A small multi-label image tagger, trained from scratch.
Model: 32-pixel images, norm layernorm, activation star_relu, patch size [4, 4], layers 10, width 320.
Training: soap at rate 0.0027, 13600 steps.
Data: 203450 training examples, 4.3 epochs.
Rows from block 3 of a small multi-label image tagger, named by matrix and row number. Rows with one number belong to one neuron. Each number is 128 + 32 x the weight over its row's rms, rounded and kept within 0 to 255. All counts start at 0. Numbers have three digits each.
Before each neuron's rows are labels from the 100 images, of 14976, where the neuron reaches its highest value: "strongest on" is what is common among them. Only what is clearly more common there than usual is listed. The data: photos with spoken descriptions (Open Images, Localized Narratives).
# fc1: MLP up (model.blocks.3.mlp.fc1.weight, 1280x320), inputs 107-213
# fc2: MLP down (model.blocks.3.mlp.fc2.weight, 320x1280, transposed), outputs 107-213

strongest on: text has "trees"; text has "sky"; text has "road"
fc1.630:113089124132155131121145128117114142157126160070103116146129105111095134097101107102104138151160113151132201158197078124169122128182127137125126090187175148126101174089105126127093059129110132164053043145138098103143112191091195148113142092090119109162112093101110116114123140181120160099127083120152149165125147149128058
fc2.630:168216100109152167122126134120156139134118147146088150057065118146148222174143143070124185152150127151129119151157195140059139094119107144132094105104081188106124139096143115123067131075105157150162132117085088236107136120103122151076112139176125125135119157106149136137141156122146181175136115104130114077167093158122134

strongest on: text has "standing"; text has "wall"; text has "man"; text has "two"
fc1.310:108144153182118129142121117082166106076134164193149107141074127133093069117143139148136105093116141160152123155153148134146157158161081147097092144152153040125127147108122104106128144126099177131134150109203147141128065109147116130174128122099164039148067119091136148184072137118068140108093108142067140100161141147106106
fc2.310:147156120075164179110167145149107112151171140123175136138092196116118180129133137128144153117126122123101157190150120073095139105131146168131136134125125130096057141193096136099068141160098077140097071179086107157136129106104132139074152098083069132131019151118077125130073165135174119197149156123134096107074121149097143

strongest on: text has "plants"
fc1.45:172100131125118115074123106117156096146139134097170122112152100104117114133109113141084092111192134149107127150093115164166149101130061141150140109136154124133114120130128133123095147114146237115136136104152124097198159165123161134159143159132181122111158071143043096094106097151145179129130085182163164123172100151147141
fc2.45:133092092125014084124116154140120160142150113108127180107040081112113091112152089148113118124076144126116105148094097128145101102089166192115116117046096119131145106155097217137179124136132087111162166185100132134140105109167078122068136099140123126129047104110202132176097166128137088187167150021177121099096132088174118

strongest on: text has "buildings"
fc1.210:199132117122050132125081098144175198106124119133133128146125125185098056088199141081149107063098147180167105133110124090077176119159134096065126170148144084190132181108120125207113109119125167107160084118116160107156070138088059159110142120101109144077139157134110121084156121126095135091110115080136168169125136115123123
fc2.210:118167115125113113129130140153064156177115132145094153163035048134113171111137135148138157148142148132109126186146149131139119119113099172100159100118136117143193106183127106117160149120128142112144136098168121126137155088125102151109125137171119123144097126203118140065140114140174139208112097153109178048161139122086143

strongest on: text has "wearing"
fc1.261:092120127116127101135128146054209108119160154126143098129116162155173123188108138136155159120134114197103147155183150148139143121144141123179139164105131146145134095107104143119104101147077123120153109119146079178145136091119103143102133109209108126152144094146125075158092124054135108165134077083120143113162118174177083
fc2.261:153100108143157183121104133112080125128139168155181134152127110072120153133129109104101124126154114152169142136120096135196033073099077148132134051142094109146040122133080074071083122122139099128117142142136143135132126139146227104164147104084063121070047114117035144139148036105121150122125175136146114170095133211130115

strongest on: text has "trees"; text has "sky"; text has "grass"; text has "plants"
fc1.382:114144128099122117129147155100124090109167127125201067088161069157155118120113108154137097090067179105130114149161123153081157101175053148106127110127124078149097122156147145114041069172135213123089216151111070138133104176174133122133119101167144193145144151140095099155117155163088084117125086130116152168153125121180092
fc2.382:098119065133068156137139087138136180148134149125124136147102196130131130130086127136088145141140098139108088164139074093108106133107223101132114164138126100121086139140151089161123115082126111137189136149170123102117118139227159133092130102110100116105113121144145126163201164125065196120070140109077131193117227046196111

strongest on: text has "trees"; text has "plants"; text has "grass"
fc1.321:125095123101120096139152152120177129108137156133117135149109087135129128130123110104146119144081143089082130126144167134113190108134118157142094110128067106140109086164110145138099123170127208155152199160131085134136099129134152070142115119146141197119152111135100102148125084134118121108143086143109160070151103116198066
fc2.321:150178121151089175133129072143109225109122134133130126140127135114136117114133105123168131153114125126106142115161071101109060139118255092114114131115158127125125152147154060144124125092114065144127177093129149167137102107242183100092098177057108128177170144157117121169176134113108108111093146131124135202138226045215128

strongest on: text has "road"
fc1.492:115113107154106086118171174149154082152111100094086090087125126130089141098155137129179077173120113106125167132151144095133127159102099169131079133123106144120138151134137143177160105096032142105121100132101097142203108189084156117095126136155153150129097121125133134048159192147117128164108114151112119146122119136103169
fc2.492:134131135138155164146081123121118171136122138145141162140128234155121173244134049073122133107124108103148101138130119109068063130118092226138065163158118144129103123113118109113197110075131122143106151130123094056134110117066161119116120093109114163130178128155103100146107116140076187119193105053159161106104080122105133

strongest on: text has "sky"; text has "clouds"
fc1.442:110132135104111171104084107122102180084138105139143116111074131134089091135143124169180136115128114102140113139127149135107137091126132117093114113083123114129156130129116099138134090128094116122028070190129155098096116148110106183187123134148140122174036123124083130116209162175114145064141131149040158131131192155105138
fc2.442:154107082128129151101150106138125159078056117109136114112141147135137109117110069128093074137142131138120127102132105088173105132184065108115157117138181105140125084094171117088132152150136071107169112151120141116146110114077210147104106105142085159133018102107079117113073122120174148127122109089135113056159159104117131

strongest on: text has "plants"; text has "grass"
fc1.177:202075117113173105087122122107148146167150110074184058114139072070148097117084105143117094131159159162146113082085124136158123105120107128156161109144130124109106149146157151134110150113132201107162143129112143140179130142139145176166151175144146166122167103136075103094128157106105132148148120172159183124195117152144122
fc2.177:114085059131045084114141171135206096134145113114110172116048064094121121159145109134089135129102143137069126109069094091141051100096178146136066143065108105128162119185099169117125110158138107135177148143114106114121118104171079106116127112155148114102046122104187124132135153131147111188144137054154123112100125131113126

strongest on: text has "food"; text has "plate"
fc1.675:099140159120152152077102099099179138088166118157091086159103146069175107107156146126095135132157170101161171141100155133131179109152079110116117211192100125155115125159093180147139131169114099124162141159139114131134145183127140125165158085123151151099122191147111074134109161088206143189148158118078111132149140107134152
fc2.675:118094105116144124131113131130116106150142128138148130201086049116133151186115144103088112126140149132069147216113143066170125173083158169110206120182125160071060127129093079144119144160135152121075087119102148155111094173136152124136113125165098146177122077096094128072147103103115170182116101121090071075097066121085142

strongest on: text has "people"; text has "sitting"; text has "lights"
fc1.730:095119163135104181126105134167140098115168112144108089078127088104127180064168168112146130095078115135118110107141161153165130093125079149080083094115113168128112075102107138114159173150134120118150114196079204168140132139138157119144134169130149144083135121122129123072139181181053032119116116178113053147133237143128112
fc2.730:126157122148147037125071170111103166164102132139198079199127120124123060184117085137153100131123130133157098159085019126114094128120156140127153220157134128145170145211125098107138112125140121142120088192142116127100126109121127121082145106115076109096125134123107128175093052114111171150087158163147106177174116150082116

strongest on: text has "plants"
fc1.538:126134075104081113142178127109096122216131105083105130114133142137114109127080151118159115145160077178071123130070177052136145109144124132068127159174074089099119133130143114136143190128080184078118126094103102153175158137096101108118183156161152176168116086125065121116084138089077118108113101158103147145133090119098136
fc2.538:100042103118111130118177185163133061168085125144147154151112093106116168147134123115147115127145169138052101087136123131085079089126194140142078091179110133076177100127107189145062143133123066112105167104176098170132152101162157089143127139141160135157112075091162135122163146167143131163181118047150133175096085183180119

strongest on: text has "sitting"; text has "table"
fc1.204:107116156157158099137123138117121144166173130122111160106117173122129111119114150117131113126172118140150092095079125057103132120147134065140171091108169077159099138069117127116135175187138149103122115081111172088112139168140095061093211120141153132136212163135162037111139176151077155125138142099164095143109128156130091
fc2.204:140181158090175110144158137141160152111144162126114142099142148142134122080105131142176131151152175121107117125118129077137084126126140147163168129124042097124145132189150118127142100091131128143129192054147144083150106162125139114109176161034030147102109105113158125196101079110129111114128121086083120092109082100055135

strongest on: text has "sitting"; text has "lights"
fc1.581:186142175148125155165069150124103086134143138131208104134122146118106140125142122136093103056120141147106114092141115113116121125135130155146141097128057095158109201096143105139072111103119168100091120136078155109067122083128148165197136138168131126118095070109096107113131115164046118172123070129104091120174190199109071
fc2.581:091127129168079153115085150094107122153151177145105135178169118115135116115052047141165136138093121149114176192122129139109127134058163063116074125085112116127139127150060156149157121053135124135120134134118144147139147094163113143046083103167105134116120162078143092117105103079135133227191201111123106082155099156133108

strongest on: text has "lights"
fc1.164:106102141143181156216082078139160088103134174150107121123139133178092174119111111078136138120042162127168112180089174168133090143132159108133159216141106130111093056113098191129161135188117179097140174127143121137107146072154121167155159172143098134118111130129105065117142111155119108149060157128108157112112195122134123
fc2.164:128160099112156123120124110120137114133162113136132135136066174075133131085162143130181161120109127128094132113150112174151119125129083130134122145091156157146080098120193199116144135135148144120027098117121158108130113166130149167134125134136142158073154075133081154130099074104089142091054180112136176139145088105096069

strongest on: text has "wearing"
fc1.655:111139098127189092164105111107140073140085091130125113084140130122138186149070130097161127142091114105129135146162109183131099128110128161107134116069121164120120158095183147090121162134110162106088143079167095115120104145116151112110129116128148124114130117105153054156171056111127082134118116143112149160146126100160071
fc2.655:150124107135146147107018142123109043214093096136108141099144090162118123125086111152117078120108110137118122126124091054094114173109095143101145160217093124087117135160084158136137151146153101124116116145098181148140116123106175158102174059135086119125052142198161167122128110138130153103063170232075091161057233152177155

strongest on: text has "wearing"; text has "woman"
fc1.739:146090138141174166170129076123196136149081048106114115115144134075124206150108126095145138141149139071164104130125132138108081182125153136103140141127105128115139168106142140083087173115112159133107145089116133131117136151132103175064139125151098127080129145094142073159190122147113087097080153150124146145158123157132099
fc2.739:149065209125123150125081115128143089162125110128120103082108020114125156160093122126129072145128155124141132139101046123105124145085151131135068201156179148054194150203088141122116128127125111139138130129109146089146122128090107155086128059127049147074083108140087143083091122143126137114082156200102116170004172144176162

strongest on: text has "wearing"
fc1.342:146120094124107119143166091098084177141065141148149137147115174139111166134088208141106147108086104105158140168104103109173137129097149111193129145144123154188125100162076150077116125112132161118096092104150123158123169095083124126140168175093139116146083146159133180073113092126097144079178148065179144126116123062106121
fc2.342:135205102147087125098062127124107066154091129124120116078134008135159120182161148095149109128151111129157128102143133092167125083099100130115177135125136167126102111100102056080198102139110128119169184162076156136111153126144203113128107119151095141172173150120134133115134087138137146146100084167159133095147150040138081

strongest on: text has "wall"
fc1.141:056077104082086071146125094151111123111110159151180089132141101130088120079165172125088135111139146147093116179118224136119083112120169120121135127145126137118099099115119119126133178129107127151121127067181096077189135106139041137109172087089103117070056094109148155135145163126152116140115166138095161155147129143136086
fc2.141:139142150157204192122064136142128093105168192135131165165070099135119186128144136098067140114114117117137129094144094131117207136125156139150199218087151111107119098147078180173124137142155097109059154138097164107125117162169149123114120127078103132077066186110122096089170092112074063168092232126157131103134117076070118

strongest on: text has "food"
fc1.246:077054103164137094141085126169100087102123162145178123142140121176156155175109136122102122149084195115117101182094157096130111079101120116127116171086122164201093116134105145146131145121086095180148115142096177118140143134137120107170140099139115151180106159158131086133133168137171109109151140106158129080097075168117192
fc2.246:128175117131127157136147128127149108163079123124138178124170179117120057090170171115089095120152115138102107105162153173148119125125077109132121188135226127136178144199133124170120118103122116126141121108145155118140114162103098151159112113071164145109245087129094103149129147114150151137103116175120126092047175054142129

strongest on: text has "grass"
fc1.409:136117198132158104143163139145126084116078120095092114125129127184100129106112165154188109145083159101135159126153107145123170082136132110204150123092161149150147129101127173103159124125092159121150151101087154127132119169080116124070097135167135123199121146153119165123187158124140144120081118132150184165134053142096140
fc2.409:123174081115153205134081131094115101142063134147142118143085108115154137190174092072111120112148105124108127121159153106155126118116135164140160092146244137117161144170138064121073122123112091123075134081140156191121129148126150144153131145152098094219104149135173124117140155108187149109174142105103137141189121141107105

strongest on: text has "sitting"; text has "table"; text has "chairs"; text has "lights"
fc1.752:115100145138100110102108092160109137131176122111063089114085171118062119135135156160153148069130173089164160178128141132073174121166128177084133094102170130060157084102131144065153160150121152091137110127169105091115102185160151182206132156161162141123099098211100176091160075166141138119068145116090157099137152134077127
fc2.752:113242100107104136123166123103105084125177143117115114164154079170121176170144097067111179140097131085089122172111042121178177142162078143115194139218120132125080131202151092084142117099102135126032088129133117111126144112108136129130123145086104132121098130124091164175091177114125196118130112073122127109127080146056071

strongest on: text has "people"
fc1.646:158181141138108157104120160055155116082138166097086121142161143124124154106130130141115168093136102168050147126162100145141100137154083162158128161152059111141105141135081126133104117108169140172133134126122139141111142143165176140127173146093151076122088116134152167117096151167079143096080075179072121101108138168086099
fc2.646:108113144122125203141127101116111139110114118125135153226180132079146160123121069191136173149111118108129121166106178141056143092113208102099066117019183130140155104174088170148136102121160146151083142116101153157102136102172112156069117140161079151130065146084166123137159155128144198165189194154100137121113161157095119

strongest on: text has "standing"; text has "people"
fc1.498:088102169176114133078127157093153099101143098105179110162110086125112160163114173086129092086122130181138163153166112167153091142135148134108144093162084080114147099091111134201046096136093127107128080141144070142125130171104153131109138125096132137116113087109131149126119132074135115095123091091099184143171128146146153
fc2.498:107190151135132093140103137147097186148123141151138143134104230177127119148156074142157185123100134141142129138108103119099065065077131073109149067110150130118131121087085048138167088125131093116142101164137134168125144072118199133152116163202056110168116191160136145109129096158150098121162147107137135153152158104225123

strongest on: text has "lights"
fc1.152:114145135127079121115093174043137071154104135093156104145155158105097188149092115123064139064144117146094126113139128139086081133122103151184123155106050137149135149151073150115106131100154149139108141171128152104090113124148215137162141145114105107096072092119138167146151080151078146169117125140057136110144174128071104
fc2.152:114162150136113209134138108128094118093140145112129159168216111105146115114096121169199196156112117108118152161107168178107146113145173081112065137067193149120109127199085158157145112065130162142092176132103140122133167104158136187059105134172158142125089146079177098121131107092145135187193153093107124152137116132120125

strongest on: text has "buildings"
fc1.134:163105185124154162140135125086142177101148072154087132106104128166086080121117147159190164151109176119183136123105137143122137163078125157072123196168151151103130145127146045120160107110135133160126079093115135107115059137093128143108161137126179122167151137090189160182153119173118180124150099157122153112120143144119153
fc2.134:117080103112142255130155116162159094132099121113089148144085117117147096151133129058115170134125164174160153108140180135146176174116189117134117124049149106063190134174082066156160134139105142101128134089120136115113134171139128142126108124132131144090143189132154137088074103123131166158111171126141101142099120118134152

strongest on: text has "food"; text has "plate"
fc1.174:169098147119066125085135098161181148106193157117160109074177090097106144127051164191119100113174138145195117065114109074092098097190134147141098128151041147166138162066147150108102135126109149097121145154127141095103097132095101169147167128183175068109101135171113096181173160150111107132154110136186137107149102199130112
fc2.174:106126141134058141097115134134154149172140118121131178110103124118123114102114088081133125127102108130203153108128133177139036155109059109118154132159088098162165147165085175166093120143131095142140172130130092139099143154129080107082101110155068131163101103097137118099091135116130138115111122102167085177100145147173125

strongest on: text has "plants"; text has "grass"
fc1.695:120105096128172076077126122075093152144137097044111102122133076166151083110107141118123094132140149196112076083140149131124174094111127133152144108085137126126150124139176173158147106178110128105117118064086128165180068085099170089102127170100199178179080171163142091109135171093095156142162137149085091142154152130148133
fc2.695:120127109094159125140078131120124177127106127101106085120110127142135159158185129195107111129117102137085130120127056149111109131127133142156072108092114113151095104160084096137134108188136094123091140113114114095093131131139101142165134166171137129099155087154201106074184153139131141135146091178087126101118138142139106

strongest on: text has "holding"; text has "man"
fc1.760:088144148112108132098133116043217139163168120081163060114108175130170146172118173121150195100122104155139142138162152101186163123117126102177172171099127158153139099120107129095128137140106124121151108093154116160146121131119077104081170104169118142138169098111126109164115106072184088118116087091108150130160117164110135
fc2.760:149106101115137152147108124143069081154166145147129168143106153079110093156112108115076089132135150140173134148144061136167000078076099157142111057146077097124060100128051056074070116107142103122092182130148180116146141155175178104173097080088068130094108125114084148104128040123135171102151208106111126137077143188099110

strongest on: text has "food"; text has "plate"
fc1.244:084129225088132136087196141083156201126139130158147130157136112140109132145184142108163129100112089170125122113154140137134110078111084196120095147169153129136145115141152162138178092083080125126083077155127128096185105196120101150110072115113140126165112108139124151101186154154110054152125090086138121058167138096099067
fc2.244:124117120112186149152095122129070076115130135144094105096182162076135120107141193108093141122125124099105124103130109129166135121150117055125182205159164128158116106143164077142050096158115156112072110089107169156144112123122168116104091155092101126135223137100150126130046147104134118133096038132186057171068120112121154

strongest on: text has "trees"; text has "sky"; text has "plants"; text has "grass"
fc1.284:122166158072101122117138174093134063141164108121196093108178073163147101134126092123140117084072129130102094182151170183087128112161051116118110082123142076154096152133153129105079089186159205136127216129106090158116089179145130128116152116181136176132161114124099095162122173126112106137116085111136154186159138134162112
fc2.284:121131074138156163127171099135130124129123133135133128151109167122127147169099139123067126138139123146118104140124084073123094124127214103133127138112114126121100152132117087153137113071116127146204162150155116127113116153191139135097134092155113106114072165114123145151217143113072132089112104088118134213111220033187097

strongest on: text has "trees"; text has "grass"; text has "plants"
fc1.629:158074147110106090103145100119145109122096093113126100156108083176126093148149138109125075162091135181089098117146165107116147151141063169133122134136136127146129106165137097191153134152097140156191177102085138150141115127090121153090141159168175207183105115148094086184147116106107107188139129066101148122129150160091113
fc2.629:140154106108134207155085140122113131097113147138105106149130120112142097191132100134098133132134117130085125095138089113089045127133231142156066099114083136074158123170141032123119128159104067156129144131119133151103141098127151102115116180130114134168157111121209144088171112139129129123176098121133140160134125109228081

strongest on: text has "people"
fc1.32:086118142086125134148200124136116106164162050127095097165131153102118136126093154120188181113120121073117120120106117122095143140131117148080142116132121128086197114069105095146130120148130130065120088144105176145139080101095159134113133163115160162111130145065203109145132139159095126075126150214113156125129140075119106
fc2.32:104087107122134060120104196127112123146111144088076131195193122125104101161149106127098075140136131141171140118146185170175092132114110102102229186178128127166153090211067080142146157138109107164112156166104149133117123120182086083088130138104129112196158126140106145144058104147125136144095171119071101067100132082142073

strongest on: text has "food"; text has "plate"
fc1.496:151117136132106104156156143136137166131148141163153090172146129079124161118127156167074175123114077123131164135061118114146147082104133125117126181127124169143111074078157102114124085132130142118132178133106114136110085128068115152130196139187163096090143089097103113168099121098132139128161117086167201113169127198119074
fc2.496:106123106158085149120147125128159148146132164141096128148136119090133108092126122054104112109146117115147132107110101132162080111122110160137137126114163070140109157113157136199127115156126084120119165105117140141105111128224080119104080143164122111184071081145212152153153112133163155079094133160142113162139154160196122

strongest on: text has "road"
fc1.563:085074093102112113148113161116158098110116129092081134047148096092078064078125126098111094079135126141151088131122098145064160133111093178021103148134103123139134128103129101161143172105079159122103129130090100138198114128166171129084165140097127133116129129131138134132201125181095151132092112125139097151077066168087138
fc2.563:103128090154133190147079107123139213134079147140115160074104056141149204168124084143072163115167131096142136187149107119096167154154099223118121206144156156099070094084139125127180117120135094147051099123112114093092160081110140093158093155124102159178148147141173117177071149120122142155123124067115165139086124179119158

strongest on: text has "sky"; text has "buildings"
fc1.564:161143174090122123111150104039077143108137137140090132114196105161121058074143103121156155155108119103170115197132170156093178131101130149076135145105085115094132134096118082072151152135098112154089120105066103093129068126111096148143167163117107138095123149098123129143061142143106150079125113089140116098100137139119098
fc2.564:109107061108112158155138174102182108200167170118090119133106140168138144197122165117107173134126128164133144065096121173148203104137150187170123116127101092098084127224137103147077159124159118134148188084135138136129119130168164108134131142146089153097144171137129121181076133123151140207151130073137114102090118193169178

strongest on: text has "standing"; text has "people"; text has "persons"; text has "group"
fc1.455:112070169154149157121203207127076118119069132170155129139101109133187155132150121087214135123104156130167099139137147137202108102187108143119085111168106102105130148139120089178152192105092135077161131158145120138137123142146158155177168149098181179156062103122159164098074141139112044104082157175159099088124154139148097
fc2.455:074109117126125135130055201141117123143146171135096123127174100148108132119135140148099108127114170125080141177126106157109076119139128137129145166164112180147135120157084091138143138136132100115134058182151130132106103097129139105133140123117101129130203101132072130181068137130186145150139176136157091124201098167087102

strongest on: text has "grass"
fc1.85:126167131086113081155071136116107154126093108081182126167156136102132178116147163176112125102112156112140191168157157130186142136113123165105125174165147101153126128149143129165152038163149155153178160175107145113139163093129118116169134126123166099174073111123129109168127189154124160080125128122154135081117127160115160
fc2.85:100000100116095151128136125143145117096139160087148199210115156117137106131155080175150201141135086156113106101158078137093155130124160166175107087081126109200119107155086177129135140151121091144126136152113084171091123150125094102073108146196078118114129116084074158070145182147104192112159161111083097140111143077197131

strongest on: text has "holding"; text has "woman"
fc1.482:077108101137133118160100135059169066129132090151140130084131109122101133057111104173132091135145111122076136113120093141113088092139137119164139077138077138183092117090172137104159134153171152074091142081106109144113120122128092169055166164091092124105183140140150095115160082134087109145134142180102114136081132130138166
fc2.482:147190079142120151112154098152113048127079120145114160104118155061131090130095082133127094145137090163062096094134095133148146072110105238148154141059097138125101152159118102130148116122127184148098089214114162134115123125127146143113141113114177115074136129140144123089138059114149182131152167136129140044147117049111113

strongest on: text has "holding"
fc1.95:081168137065171142170147132119096159118165139179149104124203142075133145152155141170147127175087161128151161092162101163188140093138195145087153117111098125117088174091101147138110171155140178059137111079145088103095114158164127167107107186149114082122141086068211077125144107119132116112134170112161139094094170087146075
fc2.95:147191094128159133151073109097120108146119151129111106222058099152110108106149082147149103126128098122072118056150114161178143144074139159127087172097183132077088140090121110158110122161147075133153136146103101155157126133127116096077085172117094124119054173143119146189215147136091149089097132179135106140091144107125163

strongest on: text has "sky"; text has "trees"; text has "clouds"; text has "water"
fc1.50:157147110056142144142126154058098119083184161135137115141138106204150063140119110108063119105095165122121146130119131171147110150144075104100105137168113114146103163092145171134119157128152126076143077127130119108176168147099133132143144173189104103087168147192174131135198109113186158155123154089082115169151124126152070
fc2.50:116097136130106142120164140147079088139135141156112142109140111147127191130126153084115117114129110135116142099209005116104137128134169097150118026130070128098109137234149106138127119139142110121176112132127099080088117150172129140058147140176055152132124129080126161096153143113155107144139093063116105132116133055062140

strongest on: text has "sitting"; text has "table"; text has "wall"; text has "chairs"
fc1.5:127103122120132102158066109181138093092148167159133119095138161118080111115092195114134193095147146084144125167067144164127102128164165178071178156151128140097130095121153101105151194153098125091089082040160081109145131117165136216183188129135132167093128068153079121136136078171155140088089156123084112106139187102122134
fc2.5:101158132134169146116153117122148109112149135134092154227083160107119187125160054096129151130107165153093151113134076107100210111125056127132202142219120097120112129194151137097121101113114156134077110150142171128127122145093130113114166166154152118126076140140130135149106099130107187086111177059099126163096091137091097

strongest on: text has "standing"
fc1.418:086152149142162146135196119111124127182101083193131122146136171117127143104085162106144117149106132072201104139116118116157119146103097110118151136194113113130107177109147137121152179152127151079138083096134090120105116113160135108177137126121117126157133098166154105159137087077109063087106149121136080108104173117174077
fc2.418:120121113147153065105014187110096066133090163166141051083144077125116097135125109237147107102133127110092147110135071105111108150111186163110094189085128148172059126195103091152195109151117063123106152166083145107132132085097104128120100113134120130128072149119113132140151086132107215104119166170140111178210151070112133

strongest on: text has "sky"; text has "trees"
fc1.276:139096108066140096137192143059153110059125160141154107169142135170099129120133052185165104125105153135059157100144185145112133173128139147136093173065152075169143148139099180119133095059096164123123121109147103118163137126058178106090130103177123102103171095132207139105178144122118179116149177115093116094128141146182082
fc2.276:118095141154065158132165167159143055148101113128131156114159097134130140117118193099132156126129097155192112117189059116201060116136062054114129083073153145173170118110160107126106132127122100171119092058187097066110077138092124143150133080100143093172104065120080142127123174066158136133164122092131078124141110059085167

strongest on: text has "standing"
fc1.226:109136155092155120093081121116164142124080091114096141082123138167136098128121168161172128100141122195128140148128170108091163155104105192126109192086145074180162078135144126144144158132084138093142147165104127144119143147156144138129170126137144119107081104178148087131164118137108101171146065128142139120102133069138183
fc2.226:124164118141160233104116158122123182151152167140129128143113093099132170190117117147076163107135128101144094152122064115076076090126127104104151121132080127060110130136139092098087102094139098167123147080132153060119152181076154133114108125100073127175130131114107127127148115147176147102101178040132151149080097113052135

strongest on: text has "food"
fc1.693:057123057128122108160186132088152099201128077091061154104130139167085147142089193110206170171151090148131077104080160032154158163191134095124118154190095097129098137101150130104121133100093148116133147127157140152125130155104134098129137139119168170121130091109089123143122092066131105108106112151127125147101156104105121
fc2.693:143032116148124106117168161129084057190101107143101149150087067102123108140137135083141074137149132128086115087131126110105166130144160092111149099203084151038151129133093100132133166131137078059093134069149089210148107102126133080165146152154153131224137095131141152114211125135150066183167128138146097179106113170157148

strongest on: text has "wearing"
fc1.525:108107105125141120187177105071103115144110115193102169130139127128158153116089146134140109182184093104178128111153076140195084091112128142093163075097127164091109174111131168147123179110127190114080135100119077150085105167112145137097133122125175118122139129115155095163131029124129126128157177146092123137085153088202064
fc2.525:166076127108153077128089128090095026175085126132126059071125153154110094119082092163127106116123133122080112085157129085126106151129075142125189149165079123128121116107123135128151151209170109118135129168125164133157134139141242146111131032166074114121101139180130126117228039184089146075044154194120092122109194091149168

strongest on: text has "wall"; text has "table"
fc1.429:180136093122139138184127159108145170134092120136114133088119105105142152130123167183126194152125108159199119120128135109191078127155116146056146106085085124154122099154165172122123165111133160120139107031166141109112142112075121179228145067135114107105116154077120094129140072173077129082111114096079139143156140113099048
fc2.429:173192174152135157141105119145165147137122110169030125151130111131143157073090041109150099087116099127103135084167150096157173109109128187145065106180167109090096146173135113102030093095122151130130129130106142145086175115093214118103101104164059134158062128122105097146160114131129125149145107123175084114076062166180128

strongest on: text has "sky"
fc1.410:122087154081099164077117193134111104095163113154119092088144116090118129089154130111135125084109144196150157140059147091120156139150083106056090179159157090154075155186136121146124123128120174119134083175125104125127126123107177145141110148142140102112065141113161101160176088167143152133133122133165157096121131141123098
fc2.410:140141051088160197148112140138109224134077148149128167108065145160141142189087189120120072117121106124164106186145086126154121135156119106087150135136155143092154138151152126115210117117122072109085118156093127088122190165133126145093108156071138127181143190142122134133084128107158099201120123103098115107124144188132122

strongest on: text has "holding"; text has "grass"
fc1.169:100131155199090069111119177075139118068098114206107077150107142188122090188142130169155142093111113192146087137159164077185104153166143163157113121139099039074153153098142124088112105109125136171089170150101102096147060120161160100165142111154113074138156082091169164120131153147094155179089144135113168123135133155114122
fc2.169:133152105125200193135089147111183199141146121127156107154094170134140184137152142127052096113124123141073119183153125090068070121154081123124173145106090132146078140178109075092131134130099126152140128130126100143124113098072118122122160176075116154145099157161101156133049087151171088139139185164143108083039071147091135

strongest on: text has "food"; text has "white"; text has "plate"
fc1.272:088150208116125115097179112108147189128159147155155136155126131126115134142177128121146116089119095168134131117162116149147106091104072188151088124160173139136129121107147172133163111091120093130117070151127118111184099190109090182098051108127119116159083126149117135095196127149121044134102110106159133062171130116087059
fc2.272:132100131101199162159119127127103076113127113145061098121164157101127136107122190130079149135114135112130126096120125134159163136156088057145177212173131137179148109174165090132057104167116162110058122079113162154128107141096175117108106161098126139131211149111186122145051128092131092135088029147166077186067143112114133

strongest on: text has "standing"
fc1.195:095135181108126139099093134142104133190118145174077120084115175167116130142110094157104127087112108157157103190065136138109144117145158122118174178174140155191161124065106121121122116108157108121139130166085133076131127081088119140181138117149145111183140116121131145082178111105168064125161129131142168147156146129172107
fc2.195:137154056113156128113146100167139041118129128127093118054077114060133158146101153086111150179114162131124118136143146115156076109109154196149111058136143130110150130105065125103114137091116104132098167102125160120120122184175146145103150111121131142108120172128153140092142052112136212078109140085102104126095097064106114